config = dict(
    model='self-supervised image encoder',
    dataset='photos of plants, animals and fungi (iNaturalist)',
    train_examples=77898,
    image_size=32,
    grayscale=True,
    crop_scale_min=0.3,
    horizontal_flip=True,
    color_jitter=0.6,
    method='byol',
    arch='resnet',
    norm='batchnorm',
    hidden_act='relu',
    depths=[4, 9, 4],
    kernel_size=3,
    stem='single',
    avg_pool_shortcut=True,
    widths=[48, 64, 96],
    projector_hidden=1024,
    projector_out=128,
    projector_hidden_layers=2,
    target_momentum=0.99,
    init='kaiming_normal',
    residual_init='none',
    optimizer='ademamix',
    learning_rate=0.00075,
    beta1=0.8,
    beta2=0.98,
    eps=1e-10,
    beta3=0.9995,
    alpha=2,
    max_grad_norm=5.0,
    l1_shrink=0.03,
    max_steps=4500,
    batch_size=256,
    epochs=14.8,
    lr_schedule='linear',
    final_lr_fraction=0,
    warmup_steps=220,
    weight_decay=0.4,
)
Rows from block 14, named by matrix and row number. Rows with one number belong to one channel. Each number is 200 + 40 x the weight over its row's rms, rounded and kept within 0 to 999. All counts start at 0. After the name is the row's rms in percent of the matrix's.
# convs0: first 3x3 conv (model.blocks.14.convs.0.weight, 96x96x3x3), inputs 0-8, a 3x3 kernel for each
# convs1: second 3x3 conv (model.blocks.14.convs.1.weight, 96x96x3x3, transposed), outputs 0-8, a 3x3 kernel for each
convs0.2,048,200,200,200,200,200,200,200,200,200,200,200,200,200,200,200,200,200,200,200,200,200,200,200,200,200,200,200,200,200,200,200,200,200,200,200,200,200,200,200,200,200,200,200,200,200,200,200,200,200,200,200,200,200,200,200,200,200,200,200,200,200,200,200,200,200,200,200,200,200,200,200,200,200,200,200,200,200,200,200,200,200
convs0.3,026,200,200,200,200,200,200,200,200,200,200,200,200,200,200,200,200,200,200,200,200,200,200,200,200,200,200,200,200,200,200,200,200,200,200,200,200,200,200,199,200,200,199,200,200,200,196,197,198,200,200,199,200,199,198,200,200,200,200,200,200,200,200,199,200,200,200,200,200,200,200,200,200,200,200,200,200,200,200,200,200,200
convs0.4,012,200,200,200,200,200,200,200,200,200,200,200,200,200,200,200,200,200,200,200,200,200,200,200,200,200,200,200,200,200,200,200,200,200,200,200,200,200,200,200,200,200,200,200,200,200,200,200,200,200,200,200,200,200,200,200,200,200,200,200,200,200,200,200,200,200,200,200,200,200,200,200,200,200,200,200,200,200,200,200,200,200
convs0.5,020,200,200,200,200,200,200,200,200,200,200,200,200,200,200,200,200,200,200,200,201,200,200,200,200,200,200,200,200,200,200,200,200,200,200,200,200,200,200,200,200,200,200,200,200,200,200,201,200,200,201,201,200,200,200,200,200,200,200,200,200,200,200,200,200,200,200,200,200,201,199,200,201,200,200,200,200,200,200,200,200,200
convs0.6,100,199,200,199,200,201,200,200,200,199,201,199,199,201,199,199,199,197,199,199,197,176,201,199,185,201,201,196,198,197,197,203,202,200,200,199,198,203,196,178,200,195,189,202,192,178,125,132,128,231,203,181,199,192,171,201,191,191,203,202,192,201,197,188,199,198,196,202,200,198,202,199,199,200,199,198,201,200,199,200,199,199
convs0.7,078,200,200,200,200,200,200,200,200,200,200,200,200,200,200,200,200,200,200,200,200,200,200,200,200,200,200,200,200,200,200,200,200,200,200,200,200,200,200,200,200,200,200,200,200,200,200,200,200,200,200,200,200,200,200,200,200,200,200,200,200,200,200,200,200,200,200,200,200,200,200,200,200,200,200,200,200,200,200,200,200,200
convs0.8,006,200,200,200,200,200,200,200,200,200,200,200,200,200,200,200,200,200,200,200,200,200,200,200,200,200,200,200,200,200,200,200,200,200,200,200,200,200,200,200,200,200,200,200,200,200,200,200,200,200,200,200,200,200,200,200,200,200,200,200,200,200,200,200,200,200,200,200,200,200,200,200,200,200,200,200,200,200,200,200,200,200
convs0.9,042,200,200,200,200,200,200,200,200,200,200,200,200,200,200,200,200,200,200,200,200,200,200,200,200,200,200,200,200,200,200,200,200,200,200,200,200,200,200,200,200,200,200,200,200,200,200,200,200,200,200,200,200,199,200,200,200,200,200,200,200,200,200,200,200,200,200,200,200,200,200,200,200,200,200,200,200,200,200,200,200,200
convs0.10,051,200,200,200,200,200,200,200,200,200,200,200,200,200,200,200,200,200,200,200,200,200,200,200,200,200,200,200,200,200,200,200,200,200,200,200,200,200,200,200,200,200,200,200,200,200,200,200,200,200,200,200,200,200,200,200,200,200,200,200,200,200,200,200,200,200,200,200,200,200,200,200,200,200,200,200,200,200,200,200,200,200
convs0.11,040,200,200,200,200,200,200,201,200,200,200,199,200,198,198,198,198,199,199,199,198,198,196,192,190,194,184,189,200,200,200,201,201,201,201,201,201,207,203,197,204,199,199,193,198,200,252,202,215,215,211,198,203,196,191,204,202,201,202,199,198,199,198,197,202,201,200,201,200,199,200,200,199,200,200,199,200,199,200,200,199,201
convs0.12,197,200,201,201,201,201,201,200,200,200,200,201,200,200,200,200,199,199,200,195,194,180,195,194,187,195,199,174,202,203,201,200,201,200,200,201,200,194,198,178,198,197,183,195,184,175,252,181,176,199,174,196,210,188,195,180,174,177,184,187,167,191,188,177,197,198,197,196,194,194,197,194,192,202,201,200,201,200,199,200,199,201
convs0.13,011,200,200,200,200,200,200,200,200,200,200,200,200,200,200,200,200,200,200,200,200,200,200,200,200,200,200,200,200,200,200,200,200,200,200,200,200,200,200,200,200,200,200,200,200,200,200,200,200,200,200,200,200,200,200,200,200,200,200,200,200,200,200,200,200,200,200,200,200,200,200,200,200,200,200,200,200,200,200,200,200,200
convs0.14,036,200,200,200,200,200,200,200,200,200,200,200,200,200,200,200,200,200,200,200,200,200,200,200,200,200,200,200,200,200,200,200,200,200,200,200,200,200,200,200,200,200,200,200,200,200,200,200,200,200,200,200,200,200,200,200,200,200,200,200,200,200,200,200,200,200,200,200,200,200,200,200,200,200,200,200,200,200,200,200,200,200
convs0.15,012,200,200,200,200,200,200,200,200,200,200,200,200,200,200,200,200,200,200,200,200,200,200,200,200,200,200,200,200,200,200,200,200,200,200,200,200,200,200,200,200,200,200,200,200,200,200,200,200,200,200,200,200,200,200,200,200,200,200,200,200,200,200,200,200,200,200,200,200,200,200,200,200,200,200,200,200,200,200,200,200,200
convs0.16,020,200,200,200,200,200,200,200,200,200,200,200,200,200,200,200,200,200,200,200,200,200,200,200,200,200,200,200,200,200,200,200,200,200,200,200,200,200,200,200,200,200,200,200,200,200,200,200,200,200,200,200,200,200,200,200,200,200,200,200,200,200,200,200,200,200,200,200,200,200,200,200,200,200,200,200,200,200,200,200,200,200
convs0.54,264,200,201,200,200,200,199,200,200,200,213,211,206,206,210,205,203,210,202,204,207,204,202,206,204,201,203,201,200,200,198,197,199,196,200,199,200,203,208,208,206,209,207,204,206,204,201,200,199,202,203,200,198,198,202,203,206,204,201,203,202,202,202,202,202,208,208,204,205,210,201,219,207,203,203,205,200,205,199,201,206,198
convs0.55,058,200,200,200,200,200,200,200,200,200,200,200,200,200,200,200,200,200,200,199,200,200,199,200,200,200,200,200,200,200,200,200,200,200,200,200,200,199,199,197,200,199,197,200,200,200,200,255,196,192,210,194,209,211,202,198,197,197,198,199,200,200,200,200,200,200,200,200,200,200,199,199,199,200,200,200,200,200,200,200,200,200
convs0.56,014,200,200,200,200,200,200,200,200,200,200,200,200,200,200,200,200,200,200,200,200,200,200,200,200,200,200,200,200,200,200,200,200,200,200,200,200,200,200,200,200,200,200,200,200,200,200,200,200,200,200,200,200,200,200,200,200,200,200,200,200,200,200,200,200,200,200,200,200,200,200,200,200,200,200,200,200,200,200,200,200,200
convs0.57,016,200,200,200,200,200,200,200,200,200,200,200,200,200,200,200,200,200,200,200,200,200,200,200,200,200,200,200,200,200,200,200,200,200,200,200,200,200,200,200,200,200,200,200,200,200,200,200,200,200,200,200,200,200,200,200,200,200,200,200,200,200,200,200,200,200,200,200,200,200,200,200,200,200,200,200,200,200,200,200,200,200
convs0.58,525,201,203,199,200,196,196,196,198,196,228,215,214,229,224,227,215,212,201,218,242,237,217,227,244,212,214,230,189,196,197,189,190,197,192,193,199,196,212,217,211,216,214,218,222,217,192,214,190,208,199,207,214,202,200,210,217,211,209,215,214,210,213,214,205,215,217,208,224,254,222,242,300,200,200,202,196,196,194,188,186,185
convs0.59,034,200,200,200,200,200,200,200,200,200,200,200,200,200,200,200,200,200,200,200,200,200,200,200,200,200,200,200,200,200,200,200,200,200,200,200,200,200,200,200,200,200,200,200,200,200,200,201,201,200,200,200,200,200,200,200,200,200,200,200,200,200,200,200,200,200,200,200,200,200,200,200,200,200,200,200,200,200,200,200,200,200
convs0.60,050,200,200,200,200,200,200,199,200,199,199,200,201,199,199,199,199,199,199,195,197,197,195,200,195,193,191,195,200,200,200,200,201,201,201,201,200,202,200,197,197,203,200,197,199,196,162,181,138,188,218,208,189,186,179,196,195,200,198,195,198,195,194,199,200,199,199,199,199,200,199,199,201,200,200,200,199,199,199,200,200,200
convs0.61,035,200,200,200,200,200,200,200,200,200,200,200,200,200,200,200,200,200,200,200,200,200,200,200,200,200,200,200,200,200,200,200,200,200,200,200,200,200,200,200,200,200,199,200,200,199,198,195,195,200,200,201,200,201,199,200,200,199,200,200,200,200,200,199,200,200,200,200,200,200,200,200,200,200,200,200,200,200,200,200,200,200
convs0.62,150,200,200,200,200,200,200,200,200,200,200,201,199,202,201,200,200,201,201,201,202,202,201,201,202,200,201,202,198,199,199,200,199,200,199,199,200,201,200,201,200,201,200,201,201,201,199,198,203,199,201,201,199,200,200,201,201,201,201,201,201,200,201,201,200,201,202,200,202,203,200,203,205,200,199,200,199,200,200,199,198,201
convs0.63,018,200,200,200,200,200,200,200,200,200,200,200,200,200,200,200,200,200,200,200,200,200,200,200,200,200,200,200,200,200,200,200,200,200,200,200,200,200,200,200,200,200,200,200,200,200,200,200,200,200,200,200,200,200,200,200,200,200,200,200,200,200,200,200,200,200,200,200,200,200,200,200,200,200,200,200,200,200,200,200,200,200
convs0.64,108,199,200,199,200,199,198,199,199,198,212,205,204,205,198,208,204,204,207,210,210,209,202,203,203,202,204,207,188,195,189,192,195,192,193,196,187,199,205,205,204,205,205,202,206,202,190,208,208,205,201,200,201,201,199,204,202,205,203,205,204,201,202,203,205,205,206,199,211,210,189,202,224,198,199,195,195,195,194,195,194,194
convs0.65,101,200,200,199,199,199,199,200,200,200,200,201,199,202,202,202,203,202,200,202,204,203,201,202,200,201,202,201,197,196,196,198,199,199,199,199,199,201,203,200,202,204,205,205,203,203,202,195,195,198,197,195,206,201,202,200,201,202,201,202,201,201,202,202,201,200,202,202,204,204,203,208,211,199,200,199,199,200,200,200,200,201
convs0.66,017,200,200,200,200,200,200,200,200,200,200,200,200,200,200,200,200,200,200,200,200,200,200,200,200,200,200,200,200,200,200,200,200,200,200,200,200,200,200,200,200,200,200,200,200,200,199,200,199,200,200,200,200,200,200,200,200,200,200,200,200,200,200,200,200,200,200,200,200,200,200,200,200,200,200,200,200,200,200,200,200,200
convs0.67,031,200,200,200,200,200,200,200,200,200,200,200,200,200,200,200,200,200,200,200,200,200,200,200,200,200,200,200,200,200,200,200,200,200,200,200,200,200,200,200,200,200,200,200,200,200,200,200,200,200,200,200,200,200,200,200,200,200,200,200,200,200,200,200,200,200,200,200,200,200,200,200,200,200,200,200,200,200,200,200,200,200
convs0.68,011,200,200,200,200,200,200,200,200,200,200,200,200,200,200,200,200,200,200,200,200,200,200,200,200,200,200,200,200,200,200,200,200,200,200,200,200,200,200,200,200,200,200,200,200,200,200,200,200,200,200,200,200,199,199,200,200,200,200,200,200,200,200,200,200,200,200,200,200,200,200,200,200,200,200,200,200,200,200,200,200,200
convs0.69,054,200,200,200,200,200,200,200,200,200,200,200,200,200,200,200,200,200,200,200,200,200,200,200,200,200,200,200,200,200,200,200,200,200,200,200,200,200,200,200,200,200,200,200,200,200,200,200,200,200,200,200,200,200,200,200,200,200,200,200,200,200,200,200,200,200,200,200,200,200,200,200,200,200,200,200,200,200,200,200,200,200
convs0.70,012,200,200,200,200,200,200,200,200,200,200,200,200,200,200,200,200,200,200,200,200,200,200,200,200,200,200,200,200,200,200,200,200,200,200,200,200,200,200,200,200,200,200,200,200,200,200,200,200,200,200,200,200,200,200,200,200,200,200,200,200,200,200,200,200,200,200,200,200,200,200,200,200,200,200,200,200,200,200,200,200,200
convs0.71,032,200,200,200,200,200,200,200,200,200,200,200,200,200,200,200,200,200,200,200,200,200,200,200,200,200,200,200,200,200,200,200,200,200,200,200,200,200,200,200,200,200,200,200,200,200,200,201,200,200,200,200,200,200,200,200,200,200,200,200,200,200,200,200,200,200,200,200,200,200,200,200,201,200,200,200,200,200,200,200,200,200
convs0.72,051,200,200,200,200,200,200,200,200,200,200,200,200,200,200,200,200,200,200,200,200,200,200,200,200,200,200,200,200,200,200,200,200,200,200,200,200,200,200,200,200,200,200,200,200,200,200,200,200,200,200,200,200,200,200,200,200,200,200,200,200,200,200,200,200,200,200,200,200,200,200,200,200,200,200,200,200,200,200,200,200,200
convs0.73,030,200,200,200,200,200,200,200,200,200,200,200,200,200,200,200,200,200,200,200,200,200,200,200,200,200,200,200,200,200,200,200,200,200,200,200,200,200,200,200,200,200,200,200,200,200,200,200,200,200,200,200,200,200,200,200,200,200,200,200,200,200,200,200,200,200,200,200,200,200,200,200,200,200,200,200,200,200,200,200,200,200
convs0.74,025,200,200,200,200,200,200,200,200,200,200,200,200,200,200,200,200,200,200,200,200,200,200,200,200,200,200,200,200,200,200,200,200,200,200,200,200,200,200,200,200,200,200,200,200,200,200,200,200,200,200,200,200,200,200,200,200,200,200,200,200,200,200,200,200,200,200,200,200,200,200,200,200,200,200,200,200,200,200,200,200,200
convs0.75,021,200,200,200,200,200,200,200,200,200,200,200,200,200,200,200,200,200,200,200,200,200,200,200,200,200,200,200,200,200,200,200,200,200,200,200,200,200,200,200,200,200,200,200,200,200,200,200,200,200,200,200,200,200,200,200,200,200,200,200,200,200,200,200,200,200,200,200,200,200,200,200,200,200,200,200,200,200,200,200,200,200
convs0.76,020,200,200,200,200,200,200,200,200,200,200,200,200,200,200,200,200,200,200,200,200,200,200,200,200,200,200,200,200,200,200,200,200,200,200,200,200,200,200,200,200,200,200,200,200,200,200,200,200,200,200,200,200,200,200,200,200,200,200,200,200,200,200,200,200,200,200,200,200,200,200,200,200,200,200,200,200,200,200,200,200,200
convs0.77,051,200,200,200,200,200,200,200,200,200,200,200,200,200,200,200,200,200,200,200,200,200,200,200,200,200,200,200,200,200,200,200,200,200,200,200,200,200,200,200,200,200,200,200,200,200,200,200,200,200,200,200,200,200,200,200,200,200,200,200,200,200,200,200,200,200,200,200,200,200,200,200,200,200,200,200,200,200,200,200,200,200
convs0.78,392,200,201,201,201,202,202,201,201,202,198,197,198,192,197,198,197,202,198,187,177,171,182,181,190,188,168,178,202,200,201,204,202,203,202,201,201,193,187,188,184,171,180,183,162,170,212,244,204,195,177,223,188,187,184,187,180,177,179,180,175,175,176,165,199,194,190,196,194,192,188,184,191,198,198,197,199,198,196,204,205,205
convs0.79,095,200,200,201,200,200,199,199,200,199,199,195,197,194,196,197,198,196,196,186,178,158,197,182,184,193,189,191,201,200,198,202,200,199,201,201,201,205,193,192,213,203,203,204,200,192,229,217,198,199,195,190,190,153,194,179,181,168,185,180,180,195,185,178,201,198,196,201,200,195,204,204,195,201,201,200,200,199,199,200,200,197
convs1.2,250,200,200,200,200,200,200,200,200,200,201,199,199,201,200,199,200,200,200,200,200,200,200,200,200,200,200,200,200,200,200,200,200,200,200,200,200,202,201,201,201,201,201,201,201,201,200,200,200,200,200,200,200,200,200,257,252,245,254,262,250,242,251,239,200,200,200,200,200,200,200,200,200,200,200,200,200,200,200,200,200,200
convs1.3,101,200,200,200,200,200,200,200,200,200,201,201,200,201,200,200,201,201,200,200,200,200,200,200,200,200,200,200,200,200,200,200,200,200,200,200,200,202,203,202,204,203,200,213,211,207,200,200,200,200,200,200,200,200,200,208,200,150,255,234,192,227,262,264,200,200,200,200,200,200,200,200,200,200,200,200,200,200,200,200,200,200
convs1.4,078,200,200,200,200,200,200,200,200,200,201,199,199,201,200,199,201,200,199,200,200,200,200,200,200,200,200,200,200,200,200,200,200,200,200,200,200,200,200,200,201,201,201,202,202,202,200,200,200,200,200,200,200,200,200,217,238,241,280,267,289,285,273,274,200,200,200,200,200,200,200,200,200,200,200,200,200,200,200,200,200,200
convs1.5,203,200,200,200,200,200,200,200,200,200,199,197,196,200,197,197,200,200,198,200,200,200,200,200,200,200,200,200,200,200,200,200,200,200,200,200,200,201,201,201,201,201,201,200,200,200,200,200,200,200,200,200,200,200,200,252,266,249,267,277,249,242,256,240,200,200,200,200,200,200,200,200,200,200,200,200,200,200,200,200,200,200
convs1.6,024,200,200,200,200,200,200,200,200,200,205,205,206,203,202,204,206,204,204,201,200,200,201,200,200,200,200,200,200,200,200,200,200,200,200,200,200,168,157,174,157,163,166,146,167,173,200,200,200,200,200,200,200,200,200,0,137,0,0,270,109,0,187,84,200,200,200,200,200,200,200,200,200,200,200,200,200,200,200,200,200,200
convs1.7,216,200,200,200,200,200,200,200,200,200,200,199,198,201,200,200,201,201,201,200,200,200,200,200,200,200,200,200,200,200,200,200,200,200,200,200,200,204,200,201,202,201,201,202,201,202,200,200,200,200,200,200,200,200,200,264,291,246,273,289,265,274,278,254,200,200,200,200,200,200,200,200,200,200,200,200,200,200,200,200,200,200
convs1.8,034,200,200,200,200,200,200,200,200,200,201,199,199,202,200,198,202,199,198,200,200,200,200,200,200,200,200,200,200,200,200,200,200,200,200,200,200,195,193,197,197,204,203,200,203,207,200,200,200,200,200,200,200,200,200,308,241,242,311,197,195,272,153,202,200,200,200,200,200,200,200,200,200,200,200,200,200,200,200,200,200,200
convs1.9,050,200,200,200,200,200,200,200,200,200,199,195,185,197,195,195,198,195,194,200,200,211,200,200,200,200,200,200,200,200,200,200,200,200,200,200,200,197,202,219,204,202,204,204,206,204,200,200,200,200,200,200,200,200,200,168,194,239,264,223,226,232,191,287,200,200,200,200,200,200,200,200,200,200,200,200,200,200,200,200,200,200
convs1.10,127,200,200,200,200,200,200,200,200,200,199,198,199,200,199,199,201,200,200,200,200,200,200,200,200,200,200,200,200,200,200,200,200,200,200,200,200,203,201,201,202,202,203,202,202,203,200,200,200,200,200,200,200,200,200,258,247,220,259,274,238,258,282,232,200,200,200,200,200,200,200,200,200,200,200,200,200,200,200,200,200,200
convs1.11,083,200,200,200,200,200,200,200,200,200,202,202,201,201,200,201,201,201,200,200,200,200,200,200,200,200,200,200,200,200,200,200,200,200,200,200,200,193,196,194,201,199,198,208,205,211,200,200,200,200,200,200,200,200,200,145,185,182,232,265,191,168,270,222,200,200,200,200,200,200,200,200,200,200,200,200,200,200,200,200,200,200
convs1.12,025,200,200,200,200,200,200,200,200,200,208,210,208,211,207,204,208,208,209,201,200,201,200,200,201,200,200,200,200,200,200,200,200,200,200,200,200,198,195,170,190,202,184,209,194,191,200,200,200,200,200,200,200,200,200,19,228,0,106,252,0,178,326,161,200,200,200,200,200,200,200,200,200,200,200,200,200,200,200,200,200,200
convs1.13,067,200,200,200,200,200,200,200,200,200,201,200,200,200,199,200,201,200,200,200,200,200,200,200,200,200,200,200,200,200,200,200,200,200,200,200,200,205,201,199,205,202,200,209,204,205,200,200,200,200,200,200,200,200,200,245,156,167,284,161,216,377,220,255,200,200,200,200,200,200,200,200,200,200,200,200,200,200,200,200,200,200
convs1.14,150,200,200,200,200,200,200,200,200,200,200,200,200,200,201,200,200,200,199,200,200,200,200,200,200,200,200,200,200,200,200,200,200,200,200,200,200,200,200,200,199,200,200,200,200,200,200,200,200,200,200,200,200,200,200,237,250,254,266,282,287,249,236,245,200,200,200,200,200,200,200,200,200,200,200,200,200,200,200,200,200,200
convs1.15,025,200,200,200,200,200,200,200,200,200,201,200,200,200,199,198,199,198,196,199,200,200,200,200,200,200,200,200,200,200,200,200,200,200,200,200,200,179,167,197,194,196,199,202,199,201,200,200,200,200,200,200,200,200,200,163,206,57,225,328,218,181,320,217,200,200,200,200,200,200,200,200,200,200,200,200,200,200,200,200,200,200
convs1.16,027,200,200,200,200,200,200,200,200,200,199,200,197,200,198,196,201,201,199,200,200,200,200,200,200,200,200,200,200,200,200,200,200,200,200,200,200,196,194,196,197,196,198,199,198,199,200,200,200,200,200,200,200,200,200,148,157,101,61,256,116,158,281,237,200,200,200,200,200,200,200,200,200,200,200,200,200,200,200,200,200,200
convs1.54,061,200,200,200,200,200,200,200,200,200,197,193,190,199,194,189,200,199,195,200,200,200,200,200,200,200,200,200,200,200,200,200,200,200,200,200,200,201,201,200,200,201,199,202,201,201,200,200,200,200,200,200,200,200,200,223,201,180,322,250,240,279,276,250,200,200,200,200,200,200,200,200,200,200,200,200,200,200,200,200,200,200
convs1.55,019,200,200,200,200,200,200,200,200,200,216,212,213,211,210,213,211,206,208,199,200,200,200,200,200,200,200,200,200,200,200,200,200,200,200,200,200,159,169,179,157,170,165,187,196,178,200,200,200,200,200,200,200,200,200,139,159,309,194,257,194,277,218,190,200,200,200,200,200,200,200,200,200,200,200,200,200,200,200,200,200,200
convs1.56,016,200,200,200,200,200,200,200,200,200,209,207,198,206,206,203,206,209,204,200,200,200,200,200,200,199,200,200,200,200,200,200,200,200,200,200,200,199,177,174,206,193,200,206,205,191,200,200,200,200,200,200,200,200,200,321,0,222,217,211,156,458,170,1,200,200,200,200,200,200,200,200,200,200,200,200,200,200,200,200,200,200
convs1.57,070,200,200,200,200,200,200,200,200,200,201,201,202,201,201,201,201,200,200,200,200,200,200,200,200,200,200,200,200,200,200,200,200,200,200,200,200,199,200,198,202,204,200,204,205,203,200,200,200,200,200,200,200,200,200,284,199,201,382,249,278,276,190,311,200,200,200,200,200,200,200,200,200,200,200,200,200,200,200,200,200,200
convs1.58,058,200,200,200,200,200,200,200,200,200,195,187,187,199,192,189,200,199,197,200,200,200,200,200,200,200,200,200,200,200,200,200,200,200,200,200,200,203,202,203,201,202,202,201,200,200,200,200,200,200,200,200,200,200,200,260,273,280,282,278,214,234,201,209,200,200,200,200,200,200,200,200,200,200,200,200,200,200,200,200,200,200
convs1.59,068,200,200,200,200,200,200,200,200,200,198,196,193,199,195,194,200,199,197,200,200,200,200,200,200,200,200,200,200,200,200,200,200,200,200,200,200,201,200,203,201,201,201,201,201,201,200,200,200,200,200,200,200,200,200,212,233,246,210,227,221,219,211,196,200,200,200,200,200,200,200,200,200,200,200,200,200,200,200,200,200,200
convs1.60,044,200,200,200,200,200,200,200,200,200,205,204,203,205,203,203,205,202,203,199,200,200,199,200,200,200,200,200,200,200,200,200,200,200,200,200,200,170,178,180,177,185,192,191,197,199,200,200,200,200,200,200,200,200,200,87,62,50,98,41,77,210,191,176,200,200,200,200,200,200,200,200,200,200,200,200,200,200,200,200,200,200
convs1.61,029,200,200,200,200,200,200,200,200,200,210,204,202,209,203,205,206,202,203,199,200,200,200,200,200,200,200,200,200,200,200,200,200,200,200,200,200,158,207,233,159,193,217,173,212,218,200,200,200,200,200,200,200,200,200,150,166,356,345,239,213,180,147,185,200,200,200,200,200,200,200,200,200,200,200,200,200,200,200,200,200,200
convs1.62,050,200,200,200,200,200,200,200,200,200,197,191,187,198,195,187,200,199,196,200,200,200,200,200,200,200,200,200,200,200,200,200,200,200,200,200,200,200,199,199,202,201,200,201,201,200,200,200,200,200,200,200,200,200,200,180,160,206,210,238,205,227,220,218,200,200,200,200,200,200,200,200,200,200,200,200,200,200,200,200,200,200
convs1.63,037,200,200,200,200,200,200,200,200,200,199,196,194,199,197,195,200,199,197,200,200,200,200,200,200,200,200,200,200,200,200,200,200,200,200,200,200,204,206,203,202,203,202,201,202,202,200,200,200,200,200,200,200,200,200,264,295,267,331,303,234,259,247,229,200,200,200,200,200,200,200,200,200,200,200,200,200,200,200,200,200,200
convs1.64,074,200,200,200,200,200,200,200,200,200,195,190,191,198,195,193,200,199,198,200,200,200,200,200,200,200,200,200,200,200,200,200,200,200,200,200,200,203,203,203,203,202,203,201,201,201,200,200,200,200,200,200,200,200,200,294,281,265,291,278,235,234,219,213,200,200,200,200,200,200,200,200,200,200,200,200,200,200,200,200,200,200
convs1.65,048,200,200,200,200,200,200,200,200,200,195,187,184,200,194,186,200,200,198,200,200,200,200,200,200,200,200,200,200,200,200,200,200,200,200,200,200,202,202,203,204,204,203,202,203,203,200,200,200,200,200,200,200,200,200,311,272,283,234,221,289,215,207,257,200,200,200,200,200,200,200,200,200,200,200,200,200,200,200,200,200,200
convs1.66,029,200,200,200,200,200,200,200,200,200,199,197,195,200,197,194,200,199,197,200,200,200,200,200,200,200,200,200,200,200,200,200,200,200,200,200,200,195,199,199,198,200,200,200,201,200,200,200,200,200,200,200,200,200,200,109,204,215,152,201,199,143,194,189,200,200,200,200,200,200,200,200,200,200,200,200,200,200,200,200,200,200
convs1.67,090,200,200,200,200,200,200,200,200,200,196,195,194,199,197,196,200,200,198,200,200,200,200,200,200,200,200,200,200,200,200,200,200,200,200,200,200,201,202,201,201,202,201,202,201,201,200,200,200,200,200,200,200,200,200,274,295,256,274,308,298,263,274,264,200,200,200,200,200,200,200,200,200,200,200,200,200,200,200,200,200,200
convs1.68,018,200,200,200,200,200,200,200,200,200,205,205,201,196,195,193,194,191,188,199,200,200,200,200,200,199,199,199,200,200,200,200,200,200,200,200,200,171,197,186,184,192,210,203,207,207,200,200,200,200,200,200,200,200,200,66,21,0,0,33,237,7,53,109,200,200,200,200,200,200,200,200,200,200,200,200,200,200,200,200,200,200
convs1.69,184,200,200,200,200,200,200,200,200,200,200,199,198,201,200,199,201,200,200,200,200,200,200,200,200,200,200,200,200,200,200,200,200,200,200,200,200,202,201,201,201,201,201,201,201,201,200,200,200,200,200,200,200,200,200,251,253,229,272,269,241,272,265,235,200,200,200,200,200,200,200,200,200,200,200,200,200,200,200,200,200,200
convs1.70,088,200,200,200,200,200,200,200,200,200,200,198,197,200,198,196,200,200,198,200,200,200,200,200,200,200,200,200,200,200,200,200,200,200,200,200,200,202,200,200,200,200,202,199,199,200,200,200,200,200,200,200,200,200,200,240,214,223,224,215,237,237,220,208,200,200,200,200,200,200,200,200,200,200,200,200,200,200,200,200,200,200
convs1.71,082,200,200,200,200,200,200,200,200,200,197,195,193,200,198,195,200,200,198,200,200,200,200,200,200,200,200,200,200,200,200,200,200,200,200,200,200,201,202,202,202,202,202,201,201,201,200,200,200,200,200,200,200,200,200,243,238,238,225,291,278,214,211,216,200,200,200,200,200,200,200,200,200,200,200,200,200,200,200,200,200,200
convs1.72,238,200,200,200,200,200,200,200,200,200,200,200,199,201,200,199,200,200,200,200,200,200,200,200,200,200,200,200,200,200,200,200,200,200,200,200,200,201,201,201,201,201,201,201,201,201,200,200,200,200,200,200,200,200,200,262,278,267,273,290,271,260,261,251,200,200,200,200,200,200,200,200,200,200,200,200,200,200,200,200,200,200
convs1.73,090,200,200,200,200,200,200,200,200,200,201,200,200,198,198,199,198,196,198,200,200,200,200,200,200,200,200,199,200,200,200,200,200,200,200,200,200,202,199,200,202,200,200,201,200,206,200,200,200,200,200,200,200,200,200,194,208,229,259,198,199,287,224,177,200,200,200,200,200,200,200,200,200,200,200,200,200,200,200,200,200,200
convs1.74,107,200,200,200,200,200,200,200,200,200,200,199,197,201,200,199,200,200,200,200,200,200,200,200,200,200,200,200,200,200,200,200,200,200,200,200,200,204,204,204,202,202,202,200,200,200,200,200,200,200,200,200,200,200,200,279,313,278,287,295,259,225,235,228,200,200,200,200,200,200,200,200,200,200,200,200,200,200,200,200,200,200
convs1.75,252,200,200,200,200,200,200,200,200,200,200,200,200,200,200,200,200,200,200,200,200,200,200,200,200,200,200,200,200,200,200,200,200,200,200,200,200,202,201,201,201,201,201,201,201,201,200,200,200,200,200,200,200,200,200,273,271,264,279,276,277,273,260,257,200,200,200,200,200,200,200,200,200,200,200,200,200,200,200,200,200,200
convs1.76,019,200,200,200,200,200,200,200,200,200,199,197,197,198,193,194,197,189,190,200,200,200,200,200,200,199,200,200,200,200,200,200,200,200,200,200,200,208,216,212,201,226,208,218,221,210,200,200,200,200,200,200,200,200,200,308,327,265,469,327,0,128,229,2,200,200,200,200,200,200,200,200,200,200,200,200,200,200,200,200,200,200
convs1.77,182,200,200,200,200,200,200,200,200,200,200,200,200,200,199,200,200,200,200,200,200,200,200,200,200,200,200,200,200,200,200,200,200,200,200,200,200,205,204,202,202,202,202,202,202,202,200,200,200,200,200,200,200,200,200,277,283,272,273,278,296,270,279,283,200,200,200,200,200,200,200,200,200,200,200,200,200,200,200,200,200,200
convs1.78,070,200,200,200,200,200,200,200,200,200,202,203,202,202,202,202,203,202,202,200,200,200,200,200,200,200,200,200,200,200,200,200,200,200,200,200,200,192,201,199,198,201,201,204,206,201,200,200,200,200,200,200,200,200,200,181,232,203,318,283,290,296,286,311,200,200,200,200,200,200,200,200,200,200,200,200,200,200,200,200,200,200
convs1.79,039,200,200,200,200,200,200,200,200,200,203,202,202,201,201,201,203,202,201,200,200,200,200,200,200,200,200,200,200,200,200,200,200,200,200,200,200,196,200,196,185,199,204,191,187,196,200,200,200,200,200,200,200,200,200,299,400,221,307,401,169,326,370,205,200,200,200,200,200,200,200,200,200,200,200,200,200,200,200,200,200,200